python train.py --encoder_activation="hardswish" --decoder_mlp_ratio=2.67 --decoder_head_dim=64 --decoder_fused_qkv=false --beta1=0.95 --one_sided=true --max_grad_norm=5.0 --batch_size=64 --lr_schedule="linear" --adamw_weight_decay_other_params=0
Rows from block 3 of the text decoder of a small image captioner, named by matrix and row number. Rows with one number belong to one neuron. Each number is 50 + 15 x the weight over its row's rms, rounded and kept within 0 to 99. All counts start at 0.
After each neuron's rows are labels from the 100 texts, of 14976, where the neuron reaches its largest size: "fires on" is the input token at the peak. Only what is clearly more common there than usual is listed. The data: photos of plants and fungi (iNaturalist). In brackets: how many of the 100.
# gate: MLP gate (decoder.blocks.3.mlp.gate.weight, 512x192), inputs 0-95
# fc1: MLP up (decoder.blocks.3.mlp.fc1.weight, 512x192), inputs 0-95
# fc2: MLP down (decoder.blocks.3.mlp.fc2.weight, 192x512, transposed), outputs 0-95

gate.263:55 80 69 53 58 88 61 26 42 44 63 61 50 52 49 69 50 52 60 33 70 61 69 71 34 37 56 43 61 48 48 40 39 36 24 37 76 26 68 37 66 35 41 80 53 48 50 68 57 40 45 66 54 51 49 58 52 33 59 20 45 65 23 53 57 61 76 33 60 38 62 59 53 57 34 81 46 68 54 26 72 36 61 37 57 56 33 48 44 51 47 61 46 38 36 38
fc1.263:48 55 61 54 59 56 62 84 46 55 58 51 49 46 83 42 34 49 69 39 61 44 72 81 48 56 66 71 45 67 44 40 62 60 33 48 26 82 54 54 11 60 51 81 46 80 51 65 33 43 50 64 54 30 32 33 33 59 40 49 36 64 58 33 74 83 73 23 33 67 85 70 63 53 42 57 38 57 68 49 42 38 62 35 56 63 40 47 49 21 39 42 36 46 26 49
fc2.263:31 29 77 65 72 36 48 36 60 41 48 50 51 37 27 30 48 41 56 49 61 57 51 66 59 57 46 40 52 60 56 32 37 52 38 39 54 36 58 31 58 43 53 41 72 72 26 36 32 73 19 71 57 65 48 18 63 62 56 53 42 61 38 35 48 67 53 44 68 45 68 64 56 62 52 67 65 50 68 33 58 28 34 66 42 34 39 55 19 30 52 41 34 48 26 54
fires on: "l" (100)

gate.46:63 51 59 36 71 55 39 51 40 22 42 31 63 40 52 51 55 32 46 53 78 45 42 36 44 68 12 59 39 69 63 51 62 59 53 99 60 56 26 69 32 66 74 50 35 62 60 41 83 59 63 31 48 56 46 69 22 24 19 63 44 33 70 44 60 68 38 47 30 47 43 28 39 29 73 77 71 45 75 48 66 37 68 10 44 58 35 76 53 51 35 54 40 34 41 57
fc1.46:34 52 63 44 06 44 62 53 60 50 45 20 67 63 49 69 38 53 71 56 23 46 88 62 31 60 51 68 50 57 60 48 53 53 20 17 41 64 35 68 65 52 60 64 69 69 46 72 30 36 75 63 59 62 69 61 40 50 56 54 37 40 18 51 48 61 43 38 60 54 18 70 34 65 68 50 58 43 25 38 61 71 64 47 37 60 21 55 43 60 42 53 52 77 37 45
fc2.46:23 57 75 44 45 48 69 58 67 76 67 55 61 16 52 51 40 54 38 25 57 49 66 23 67 64 61 56 63 36 45 42 58 59 34 31 31 33 29 60 32 31 61 48 56 32 62 30 45 85 63 59 32 49 36 51 14 48 52 46 63 61 50 83 36 63 54 50 57 65 56 46 52 79 38 45 66 46 64 42 64 41 56 37 51 45 58 46 80 44 35 39 40 51 75 70
fires on: "p" (37); "e" (32); "s" (31)

gate.5:38 58 64 24 41 32 83 23 53 29 66 39 29 37 41 83 62 24 67 73 46 35 38 53 54 78 72 46 65 30 37 36 48 77 51 60 48 56 76 68 62 70 41 66 33 49 54 80 39 81 40 48 42 24 28 40 50 50 53 42 39 41 73 39 60 46 47 71 86 62 45 49 71 57 48 35 75 50 46 58 60 38 79 50 50 56 59 51 40 56 49 49 53 59 25 62
fc1.5:31 43 40 56 60 65 41 59 65 48 30 82 58 64 68 45 33 48 62 18 26 50 50 26 66 49 52 55 48 31 31 47 47 14 28 63 43 45 31 50 46 17 30 24 45 37 54 43 39 45 62 63 40 55 23 41 58 37 41 58 58 44 49 42 35 53 29 47 37 40 75 69 38 33 68 61 30 62 68 29 38 63 60 60 24 58 40 54 84 57 50 49 52 51 66 24
fc2.5:51 53 54 41 40 64 44 48 71 90 43 52 56 31 56 80 22 81 37 28 46 28 76 35 73 44 52 47 56 56 55 40 60 29 62 60 41 78 54 44 27 64 34 29 68 62 90 25 54 32 41 34 71 62 65 48 42 31 73 51 62 54 56 50 27 37 54 63 21 24 61 54 46 62 34 58 52 63 54 34 45 60 45 59 44 41 63 58 50 29 46 72 63 60 67 38
fires on: "l" (100)

gate.163:33 42 42 86 29 52 24 45 83 44 45 60 56 30 33 50 46 44 41 64 48 44 46 33 43 79 84 45 67 44 38 44 62 42 54 68 40 47 57 55 51 39 55 47 56 45 52 38 43 49 58 20 36 70 47 70 41 99 60 71 32 76 53 62 47 64 52 60 31 41 50 53 37 50 73 32 77 68 59 52 63 42 78 72 62 63 77 60 54 31 89 46 57 41 57 47
fc1.163:56 50 55 47 49 91 51 63 52 26 25 47 22 37 67 27 47 34 59 52 55 65 25 72 64 57 20 40 50 63 48 40 33 42 59 47 50 37 35 30 76 37 48 47 23 35 69 63 56 56 42 48 65 28 48 57 85 26 43 57 48 53 37 52 56 24 44 53 67 50 72 54 55 30 63 70 46 49 25 48 52 65 43 47 62 37 68 58 29 57 37 61 63 44 19 83
fc2.163:49 43 11 14 23 32 59 36 42 35 57 61 51 41 28 81 50 33 33 32 18 33 45 62 60 21 58 61 45 55 48 32 61 40 69 58 60 44 48 66 45 39 31 61 55 75 47 69 69 49 57 69 42 56 53 29 36 77 20 37 57 63 79 35 72 54 43 40 56 47 58 60 50 62 39 16 70 62 59 39 37 36 28 68 41 53 46 38 91 33 55 34 38 30 44 62
fires on: "b" (85); "d" (15)

gate.121:50 30 72 66 49 56 44 65 42 53 54 43 57 50 33 67 57 64 50 26 66 65 52 74 51 48 39 49 75 49 43 33 49 55 63 49 43 42 41 65 41 49 74 76 65 81 69 68 25 64 39 34 58 82 46 69 37 45 82 46 46 59 57 49 50 55 59 34 16 53 23 68 58 59 45 40 42 70 67 46 76 18 50 76 31 51 47 67 29 56 73 69 58 19 77 45
fc1.121:52 51 43 43 46 34 32 51 53 45 43 57 32 47 62 46 39 70 67 47 26 61 28 41 44 43 34 46 71 31 37 35 56 66 48 45 41 64 60 67 57 44 77 34 49 48 80 29 41 33 56 54 54 48 34 25 73 55 33 22 73 65 48 81 42 49 28 64 66 31 71 73 78 45 31 51 39 74 51 50 32 55 64 29 58 60 40 80 49 47 40 53 66 55 23 64
fc2.121:37 52 56 68 25 43 53 61 51 35 39 32 72 57 79 61 47 65 51 41 81 33 51 68 79 52 49 55 57 66 57 49 37 80 60 37 41 09 39 34 74 53 79 56 55 68 32 57 27 53 22 30 79 55 53 59 58 45 67 37 46 59 69 36 76 45 58 40 46 39 60 43 58 50 62 67 45 50 39 45 45 39 38 48 76 40 31 80 43 54 61 52 63 42 53 65
fires on: "b" (98)

gate.374:77 47 51 62 47 27 36 44 47 39 63 77 48 70 39 41 46 15 45 47 49 67 82 45 48 46 60 68 57 51 31 35 47 59 66 69 57 42 67 54 65 85 53 47 69 65 59 79 36 13 34 32 43 52 55 51 67 26 45 61 38 57 65 57 68 70 77 69 34 70 40 41 71 38 37 55 46 42 43 58 32 27 59 61 33 73 37 43 67 63 53 61 56 46 70 40
fc1.374:52 61 61 71 56 49 56 40 33 62 24 50 83 71 01 37 52 24 63 55 59 42 51 49 49 40 32 43 54 45 35 40 40 40 27 41 56 55 57 60 44 70 68 55 30 96 57 42 45 52 50 61 43 58 65 46 47 49 48 57 48 84 41 58 39 43 54 67 67 58 75 50 23 41 42 51 50 60 37 55 50 62 54 69 45 48 60 62 41 48 58 20 44 62 47 27
fc2.374:66 44 75 56 39 30 53 76 57 58 43 52 59 59 62 76 37 49 61 56 70 52 24 53 58 35 47 48 34 55 43 60 52 52 57 34 39 38 34 65 28 52 54 62 64 55 57 64 42 55 57 36 40 65 66 23 53 27 62 38 44 46 51 52 34 55 37 82 86 58 35 31 56 38 61 25 58 57 55 25 68 60 66 73 38 68 57 78 41 34 40 48 69 48 58 40
fires on: "b" (82); "i" (18)

gate.382:52 48 43 53 55 37 61 54 40 23 63 48 59 37 58 48 46 52 90 67 31 42 80 39 79 50 55 61 70 36 55 70 43 50 51 59 50 14 53 24 67 60 54 38 54 61 61 30 39 70 28 36 49 50 60 30 40 58 56 51 53 41 72 62 79 48 61 41 61 84 53 70 24 55 53 38 39 54 51 68 72 58 59 61 34 54 51 60 84 36 14 47 48 62 36 71
fc1.382:39 50 42 48 48 54 53 72 44 43 65 85 39 49 27 47 38 56 57 45 47 35 39 70 47 50 52 78 44 67 85 33 49 61 47 53 33 25 51 63 74 52 46 69 83 78 35 43 37 58 58 59 30 48 78 17 37 65 48 47 31 29 58 60 56 67 38 47 46 45 45 75 75 67 57 22 71 37 36 46 59 74 55 59 49 27 40 53 64 41 20 63 38 71 56 51
fc2.382:41 46 60 57 48 46 60 37 67 64 90 52 42 70 63 56 42 71 50 50 57 56 51 33 74 47 52 82 46 46 47 48 51 50 48 56 15 23 64 48 42 44 61 44 64 35 68 33 17 64 44 70 47 79 70 35 49 44 54 49 43 53 38 70 54 48 44 81 46 95 45 76 44 56 69 60 69 51 47 16 63 45 33 49 61 80 16 41 75 38 58 28 58 53 65 71
fires on: "u" (100)

gate.443:57 86 31 55 62 54 58 62 49 27 37 42 56 35 57 66 76 54 48 42 48 76 52 27 39 43 58 40 51 60 66 32 45 55 59 28 56 53 46 65 57 51 38 44 57 64 40 51 76 68 59 38 52 81 42 65 53 40 70 52 26 46 63 48 49 36 46 35 57 57 50 59 66 53 63 81 65 71 54 33 59 45 29 38 44 48 36 77 68 61 62 40 58 60 61 48
fc1.443:34 49 27 45 34 46 64 32 56 55 60 54 64 47 11 48 35 43 58 71 55 40 70 58 80 22 48 61 54 55 50 45 46 70 33 61 37 52 47 76 51 62 50 40 40 24 45 43 28 92 47 60 54 32 72 47 47 56 45 72 37 30 53 49 37 50 66 30 55 55 60 48 32 21 76 53 31 53 29 40 45 52 49 78 23 55 57 47 61 46 49 45 42 63 42 66
fc2.443:60 47 35 62 56 37 44 45 56 47 50 55 58 53 35 61 59 72 23 54 45 39 64 42 48 40 19 37 65 60 46 34 47 54 53 74 71 75 46 63 19 52 15 60 26 48 37 55 64 26 64 42 09 36 27 37 48 54 41 41 38 78 38 57 33 64 52 40 51 67 46 56 32 67 62 34 49 17 56 48 46 63 48 67 41 47 40 46 57 13 55 59 32 34 59 51
fires on: "s" (74); "e" (25)

gate.209:32 58 47 56 52 29 61 45 49 64 73 64 52 49 47 62 51 57 56 57 67 57 61 46 38 66 69 38 64 44 38 59 72 21 65 37 57 43 39 36 60 57 75 58 64 46 27 64 43 52 40 39 86 68 67 56 49 86 21 46 44 76 67 67 31 46 48 73 68 57 62 49 50 36 56 33 99 30 53 44 53 60 50 66 62 42 23 59 65 48 64 51 39 63 50 27
fc1.209:52 73 43 71 46 50 29 57 59 42 57 27 34 63 54 29 71 27 51 73 47 65 57 52 22 46 54 65 57 42 53 45 53 77 39 59 29 37 58 72 44 63 70 84 40 46 50 61 86 55 61 46 67 52 56 45 72 43 54 40 51 36 71 39 69 58 61 21 53 31 37 51 25 52 65 25 48 38 49 13 58 53 55 32 48 66 69 62 35 51 48 27 30 32 42 63
fc2.209:24 60 76 69 71 37 91 36 83 77 53 39 49 47 47 23 60 79 46 40 36 49 66 48 37 65 44 74 53 35 27 68 38 37 35 40 34 63 59 51 62 74 25 28 52 83 70 75 60 26 37 59 59 55 41 51 35 60 47 57 50 44 84 43 47 63 43 49 32 50 46 59 40 50 62 60 41 63 57 62 53 49 66 52 70 54 56 46 45 50 69 61 61 58 64 69
fires on: "a" (100)

gate.204:54 37 74 56 52 48 52 39 14 72 80 31 62 25 30 50 55 69 67 40 64 63 56 40 53 40 59 40 74 62 59 36 33 17 59 35 39 23 74 54 52 44 71 47 55 51 65 63 40 56 49 49 64 60 55 45 57 65 45 14 29 79 39 45 54 38 78 55 58 54 62 64 62 59 74 92 51 55 62 53 71 54 71 57 46 33 74 33 62 47 28 57 43 47 74 45
fc1.204:43 31 55 34 62 46 51 36 47 37 48 58 28 47 55 51 60 34 47 79 31 47 42 56 39 49 50 45 36 50 38 71 70 52 60 64 67 55 25 57 47 00 56 66 48 44 40 57 71 71 61 35 72 55 58 54 51 70 35 85 83 50 79 75 47 47 54 50 59 59 68 74 44 45 24 18 25 36 55 61 40 37 51 56 36 57 60 75 55 48 62 45 39 52 48 38
fc2.204:50 75 38 92 63 25 61 51 37 57 55 63 55 42 40 31 41 42 31 63 52 37 54 72 48 31 40 38 44 32 47 63 33 33 43 53 50 44 58 46 33 43 76 32 62 46 57 65 74 79 68 61 29 44 43 48 47 49 76 66 54 42 48 82 64 61 66 34 37 41 04 34 61 61 67 18 53 53 74 42 46 51 47 31 42 36 36 54 42 68 57 66 43 56 81 55
fires on: "e" (100)

gate.172:36 26 50 49 46 62 67 65 65 58 60 57 26 40 85 44 29 46 68 65 36 60 44 42 67 63 33 38 63 41 65 67 59 39 25 33 45 23 54 49 55 57 63 45 45 41 47 76 46 49 52 47 50 30 36 42 62 48 63 57 31 47 52 34 35 26 41 51 29 62 48 68 92 27 51 52 45 22 58 41 61 45 56 64 37 56 51 58 58 41 45 53 61 78 55 39
fc1.172:49 52 33 27 63 64 31 51 43 53 37 64 19 25 40 61 50 68 83 67 39 52 54 61 56 15 29 08 50 67 53 51 41 45 68 34 41 43 37 58 34 73 67 42 40 35 53 63 44 41 16 54 33 30 54 45 48 49 55 44 62 44 48 39 48 55 35 44 44 34 73 75 56 40 43 68 56 57 53 06 22 45 31 54 34 74 55 38 32 40 28 47 42 68 59 50
fc2.172:31 53 68 39 46 57 16 47 60 48 48 56 69 59 52 35 55 74 50 47 47 62 04 51 30 32 51 58 54 31 65 50 39 29 53 48 28 45 45 48 66 34 42 35 58 43 41 54 52 29 47 54 23 25 51 17 39 62 31 36 84 25 64 62 79 63 52 39 66 26 68 60 38 50 33 68 59 44 73 56 65 43 33 58 17 53 51 35 61 38 62 56 49 62 80 52
fires on: "s" (100)

gate.126:34 57 55 65 26 41 38 60 49 33 39 39 49 16 42 28 49 58 29 67 69 52 29 55 26 16 24 49 81 29 41 43 51 43 55 68 41 63 64 64 39 43 53 46 24 41 74 29 34 55 43 51 51 32 54 47 27 67 58 49 67 66 35 60 55 47 21 74 51 47 42 67 46 70 44 65 75 64 36 73 55 47 45 63 40 63 35 65 59 50 54 51 59 45 64 55
fc1.126:34 30 74 64 37 32 59 58 52 55 59 52 44 43 29 58 25 34 60 62 52 38 46 56 40 49 67 72 52 63 51 56 61 46 59 30 56 63 37 62 30 32 66 52 29 39 56 42 57 64 73 48 50 28 58 50 47 53 58 69 45 63 56 47 41 49 60 40 37 58 88 22 39 52 29 53 39 87 31 56 70 75 65 67 48 85 57 65 32 38 56 36 33 37 67 50
fc2.126:36 57 44 59 49 26 19 43 27 72 40 42 38 37 56 43 40 59 63 50 81 69 68 41 51 47 53 42 48 44 64 63 29 60 69 15 67 32 60 85 71 37 53 59 36 50 61 46 47 43 31 63 44 54 48 43 43 52 85 68 52 44 74 43 74 50 49 48 48 72 69 72 23 46 70 52 33 84 57 54 66 65 71 49 55 34 35 60 35 57 51 40 63 64 39 61
fires on: "a" (100)

gate.102:43 48 66 41 54 63 60 33 27 30 47 54 57 39 55 34 27 74 48 37 49 40 69 56 46 60 42 63 42 53 59 41 40 41 66 40 42 56 37 30 48 33 37 27 29 53 48 58 55 40 41 61 59 45 40 48 48 52 79 31 41 59 70 59 70 57 53 49 61 34 59 63 34 50 62 68 55 53 40 33 19 46 75 64 58 83 40 22 60 64 64 42 40 46 54 57
fc1.102:29 56 49 45 30 81 57 37 64 22 39 48 72 48 75 41 45 21 56 41 52 45 39 43 62 55 45 57 47 35 47 49 58 54 34 71 39 59 65 45 48 56 43 61 17 65 15 71 54 42 48 76 39 37 43 39 71 48 59 37 70 43 41 63 43 44 56 32 68 51 39 33 55 61 35 71 31 33 48 34 45 63 72 61 74 53 70 22 44 66 20 25 37 50 67 31
fc2.102:76 55 51 27 74 50 35 24 54 38 57 53 68 40 54 60 39 41 21 39 61 37 99 18 84 77 49 49 49 45 71 78 21 45 32 40 36 44 62 66 63 46 48 65 60 55 61 39 15 83 60 24 45 55 54 42 59 75 44 40 44 53 36 81 54 57 50 29 04 47 66 71 46 50 32 52 48 84 37 53 41 37 59 52 51 15 53 29 53 29 51 35 55 41 36 64
fires on: "e" (100)

gate.195:65 49 40 37 34 70 66 81 39 79 64 52 43 40 36 68 43 46 61 56 65 47 76 50 21 59 57 78 50 59 53 61 37 53 69 41 47 55 35 32 59 71 54 41 36 64 43 50 62 43 54 47 54 41 72 40 39 76 28 67 61 44 57 52 50 47 42 64 41 68 71 62 21 49 46 49 31 59 81 75 44 33 40 72 49 73 49 68 40 32 53 42 30 59 36 35
fc1.195:63 74 51 89 52 26 54 47 57 58 56 83 72 53 48 45 37 09 46 42 36 72 52 32 68 52 57 48 52 29 52 84 89 50 33 51 39 62 67 70 69 56 78 69 35 24 21 44 53 45 60 68 88 80 62 51 34 41 50 67 57 51 52 88 36 59 41 56 53 61 62 30 67 49 29 81 31 43 59 63 47 44 51 65 40 48 54 66 70 44 54 56 59 45 46 53
fc2.195:49 81 32 61 37 47 42 85 51 53 31 54 64 37 26 48 56 37 57 33 44 37 51 40 54 92 43 39 35 39 60 68 49 63 60 42 68 51 58 46 74 41 37 49 73 40 79 48 61 44 26 58 58 49 34 57 51 41 54 46 57 79 48 61 63 40 55 54 34 50 70 81 55 18 32 30 49 55 07 32 59 57 52 47 52 62 76 52 59 60 52 39 68 45 76 49
fires on: "b" (76); "d" (24)

gate.97:44 75 72 55 46 52 19 61 26 44 48 65 56 35 50 55 43 31 75 41 73 75 61 58 71 49 58 40 52 58 61 38 50 31 56 29 54 48 49 49 33 39 85 56 38 50 56 56 44 71 45 51 64 65 72 41 75 49 52 51 32 68 57 80 40 64 32 33 58 51 46 59 52 54 53 41 59 42 39 26 51 52 57 38 69 48 20 40 37 37 74 67 58 60 54 54
fc1.97:45 48 55 36 68 69 12 43 61 66 50 32 73 79 69 68 53 61 41 50 97 58 58 49 39 74 72 33 21 69 61 44 58 70 55 53 56 68 34 48 52 26 39 55 62 44 38 44 43 51 45 61 60 54 50 62 47 44 48 69 54 60 56 52 53 57 56 60 40 55 69 56 62 50 31 59 68 69 42 44 72 63 82 36 63 44 33 50 37 38 65 67 52 47 56 74
fc2.97:63 31 60 45 45 43 66 51 08 43 28 64 50 57 38 34 47 31 35 71 70 45 35 47 52 50 41 46 59 35 39 70 53 32 47 34 53 35 55 46 40 54 57 20 39 42 49 54 34 78 56 64 56 57 35 53 72 65 54 35 38 42 34 63 53 79 69 52 61 69 64 74 39 61 35 40 42 52 50 52 40 21 47 42 56 48 24 31 35 62 68 56 61 51 43 80
fires on: "e" (100)

gate.217:62 44 45 49 81 57 22 31 57 66 68 59 53 85 56 74 39 40 46 33 48 43 59 54 29 71 67 78 53 53 59 56 45 55 36 36 48 02 31 55 44 51 60 60 48 44 67 47 66 52 61 51 65 51 51 24 74 50 45 63 32 31 65 41 70 37 44 60 64 53 67 61 56 50 87 63 55 52 51 44 40 22 71 51 52 61 74 46 67 66 21 99 65 45 44 20
fc1.217:71 72 67 64 43 56 74 44 49 29 61 43 36 33 70 50 78 56 45 57 28 56 45 52 40 60 50 41 45 39 36 67 49 46 31 60 48 46 75 72 63 49 54 66 62 52 83 59 47 14 51 70 36 58 54 51 52 58 50 39 49 62 29 60 40 68 34 69 62 50 47 47 67 66 48 44 53 40 59 47 59 69 40 37 79 99 58 68 37 26 70 48 45 59 63 59
fc2.217:49 35 35 53 43 44 60 45 47 37 59 46 34 50 34 65 42 43 37 54 45 45 53 34 76 44 65 57 34 42 33 52 43 68 38 18 68 79 26 55 37 36 46 62 57 56 50 47 62 60 37 68 40 62 66 70 29 07 25 47 57 49 50 59 47 36 58 25 64 25 56 54 41 30 43 28 37 56 42 53 62 75 73 62 31 28 76 45 67 20 65 36 54 33 32 58
fires on: "u" (87); "n" (13)

gate.474:71 54 51 21 63 62 55 70 58 47 57 76 54 46 38 26 59 57 24 58 48 48 74 71 30 43 40 75 59 62 34 07 46 87 45 23 57 34 34 43 35 65 77 19 71 66 30 73 42 67 51 40 24 60 32 55 30 45 59 32 52 57 66 41 50 58 70 45 57 22 39 40 51 05 54 64 56 38 55 73 34 40 63 46 74 37 64 34 59 54 49 52 38 62 47 55
fc1.474:36 20 72 51 38 76 37 52 50 47 35 72 51 40 49 24 68 50 57 52 48 43 29 42 55 46 39 35 51 71 26 46 50 56 35 68 54 57 56 20 46 61 71 52 48 31 48 77 63 49 52 57 46 46 62 46 55 26 49 51 55 35 43 70 58 39 34 15 55 32 43 46 38 38 48 76 42 64 27 39 35 31 27 71 60 55 57 36 13 74 37 45 46 63 64 46
fc2.474:48 34 29 45 46 16 50 64 62 27 51 58 67 67 66 68 61 58 30 44 27 31 52 61 62 62 41 34 70 52 38 35 66 49 61 37 50 40 41 46 37 55 59 58 42 41 45 51 37 69 39 24 46 25 31 53 56 45 57 48 69 65 45 30 77 61 36 71 51 45 69 54 43 43 15 36 48 61 55 58 60 36 50 45 54 33 61 37 33 51 75 71 74 78 38 50
fires on: "p" (63); " " (37)

gate.222:45 28 75 47 52 46 55 57 78 48 51 54 59 52 62 43 60 68 70 62 57 48 59 68 58 70 48 52 72 75 52 66 65 54 58 82 44 64 32 76 52 51 50 47 34 65 55 23 58 60 09 50 44 35 67 55 41 54 08 40 42 37 53 32 53 34 50 61 58 37 27 73 48 61 39 59 35 71 39 53 56 66 26 40 55 33 67 49 47 39 26 39 28 70 62 50
fc1.222:51 52 52 35 29 25 55 46 60 55 60 45 58 38 53 77 55 52 61 49 56 59 44 55 46 24 46 48 45 57 42 58 49 61 57 70 08 68 55 34 57 45 56 37 74 69 42 69 56 43 37 49 35 44 58 49 64 75 54 30 47 54 56 73 37 18 24 41 59 63 41 84 43 45 63 45 44 38 30 72 29 54 45 45 41 60 55 50 24 60 68 53 56 60 32 46
fc2.222:38 50 49 74 38 53 48 89 37 50 49 53 43 67 43 54 30 49 53 83 44 69 41 40 20 43 48 55 65 65 45 45 85 44 51 45 30 22 39 45 55 60 36 62 62 45 39 23 59 52 58 47 43 49 44 44 49 26 45 72 58 43 25 40 69 61 57 54 44 38 64 66 51 39 51 47 79 56 61 54 61 47 55 60 44 43 66 68 64 53 41 41 15 40 45 59
fires on: "s" (100)

gate.280:39 28 48 57 56 28 75 44 79 34 64 29 32 31 39 56 38 44 67 49 38 38 24 41 68 73 59 68 28 28 36 38 68 67 54 45 58 61 56 35 82 46 66 36 58 55 36 33 41 55 35 61 20 40 72 01 74 33 58 39 57 43 45 38 22 60 66 20 35 51 49 40 48 52 27 60 74 43 50 51 38 47 58 52 35 50 76 66 32 60 43 70 50 28 59 56
fc1.280:57 27 37 53 62 53 58 26 43 36 58 67 62 32 63 61 71 93 71 61 45 58 39 51 74 63 58 62 58 67 61 13 29 18 44 49 55 68 81 59 43 57 54 19 42 32 23 71 53 62 47 48 62 49 45 58 30 47 52 58 36 48 55 47 30 43 74 63 53 43 52 44 54 26 52 46 33 36 59 56 58 56 68 74 74 54 43 68 80 53 65 37 43 60 40 39
fc2.280:76 48 34 47 54 44 32 48 60 31 39 62 74 34 55 30 56 45 29 56 32 26 19 52 39 49 68 48 56 33 35 57 34 38 40 57 13 78 40 43 46 75 17 15 32 57 73 29 27 66 46 49 20 68 41 43 52 50 35 25 21 49 48 48 26 49 37 34 47 49 34 35 68 45 41 59 42 45 41 56 44 31 52 67 31 60 70 57 47 43 68 38 42 68 42 46
fires on: "s" (100)

gate.306:60 36 31 37 40 71 55 47 69 31 59 59 18 51 42 23 68 54 53 46 36 66 42 40 44 40 81 40 77 51 47 57 19 41 87 33 50 22 28 71 59 69 52 70 50 88 41 87 34 60 85 50 58 51 54 57 58 58 55 63 44 64 51 29 56 53 57 52 23 69 45 71 40 65 43 56 48 50 60 19 51 72 45 60 35 23 16 50 64 41 38 60 64 34 57 73
fc1.306:67 36 55 62 53 25 71 48 27 43 54 37 72 61 17 47 45 49 52 26 30 24 33 36 71 58 21 31 26 68 58 56 54 43 23 46 71 62 67 56 31 55 62 42 25 48 35 29 61 53 42 50 77 63 21 11 65 40 52 38 60 44 56 52 54 25 28 34 63 35 48 34 60 47 64 34 58 48 36 50 51 63 45 62 58 67 30 59 26 49 58 64 21 49 38 57
fc2.306:60 48 51 57 40 28 62 99 57 51 47 52 71 55 32 38 25 55 39 59 61 32 38 58 62 32 45 53 38 33 40 49 66 42 40 46 43 63 44 08 50 99 24 56 55 32 63 56 64 55 49 42 70 34 67 49 56 36 63 46 55 52 71 47 47 48 27 36 68 20 54 63 59 47 67 56 54 36 44 42 61 58 32 61 75 53 69 69 43 39 37 26 66 50 29 70
fires on: "b" (98)

gate.158:39 73 46 31 61 63 17 34 44 42 61 20 39 53 47 47 66 53 70 40 56 52 27 48 46 39 72 35 57 47 19 32 66 10 49 34 69 74 39 25 50 63 74 35 54 63 52 60 34 50 59 67 42 61 35 70 91 55 67 27 54 48 42 51 60 53 69 70 77 42 62 71 41 53 47 62 49 72 62 56 45 38 25 57 46 70 66 34 62 60 48 57 67 51 46 27
fc1.158:57 47 40 44 36 58 45 87 71 35 69 49 53 52 60 47 64 40 48 34 52 21 74 48 49 56 22 50 24 59 76 75 68 74 38 61 66 48 42 47 40 62 57 67 54 46 56 34 61 66 47 55 64 28 51 42 47 60 39 37 86 50 29 61 47 46 47 41 58 72 68 58 69 61 57 48 37 23 58 39 63 61 69 62 57 17 41 56 58 51 55 20 09 41 25 72
fc2.158:36 59 63 52 60 09 40 50 32 53 83 65 60 64 14 35 35 69 57 60 62 38 64 45 46 42 57 56 13 29 64 43 27 55 36 33 57 48 64 30 48 54 58 40 43 35 33 67 49 73 46 42 39 68 50 76 37 19 60 59 60 35 43 42 24 36 22 42 44 50 40 43 59 51 53 35 39 31 38 46 30 53 54 24 25 34 57 60 43 59 68 34 46 54 54 36
fires on: "u" (71); "q" (29)

gate.84:43 44 35 59 41 32 15 59 62 80 17 46 31 49 54 49 57 72 73 58 42 65 37 57 39 50 53 43 47 38 63 30 48 47 60 42 38 44 49 45 40 47 53 54 50 47 47 37 57 48 20 58 31 50 63 45 59 58 38 84 34 58 52 46 64 54 67 58 57 54 42 47 63 60 23 54 54 39 47 64 31 22 59 22 54 40 60 40 34 23 35 50 50 25 80 45
fc1.84:37 81 46 67 70 14 29 76 60 69 25 57 42 19 34 54 44 64 56 90 54 55 36 40 55 37 68 39 47 62 45 56 52 42 12 39 54 33 61 65 59 65 53 72 64 45 45 35 49 52 56 42 28 63 51 40 57 42 55 38 68 56 46 64 49 62 54 59 34 56 62 49 85 58 44 60 63 14 56 35 43 37 37 52 47 44 34 26 48 46 30 68 41 46 62 30
fc2.84:51 52 58 33 52 68 38 55 49 85 58 27 57 42 48 49 61 65 58 87 55 86 43 61 49 52 82 38 61 33 71 60 53 56 58 67 54 56 54 40 56 35 90 52 66 33 66 51 62 36 21 59 54 54 59 59 64 21 50 27 42 40 68 43 75 53 45 49 32 49 55 44 58 44 51 58 68 52 56 35 68 58 27 49 54 50 87 44 29 44 65 51 60 69 53 44
fires on: "s" (100)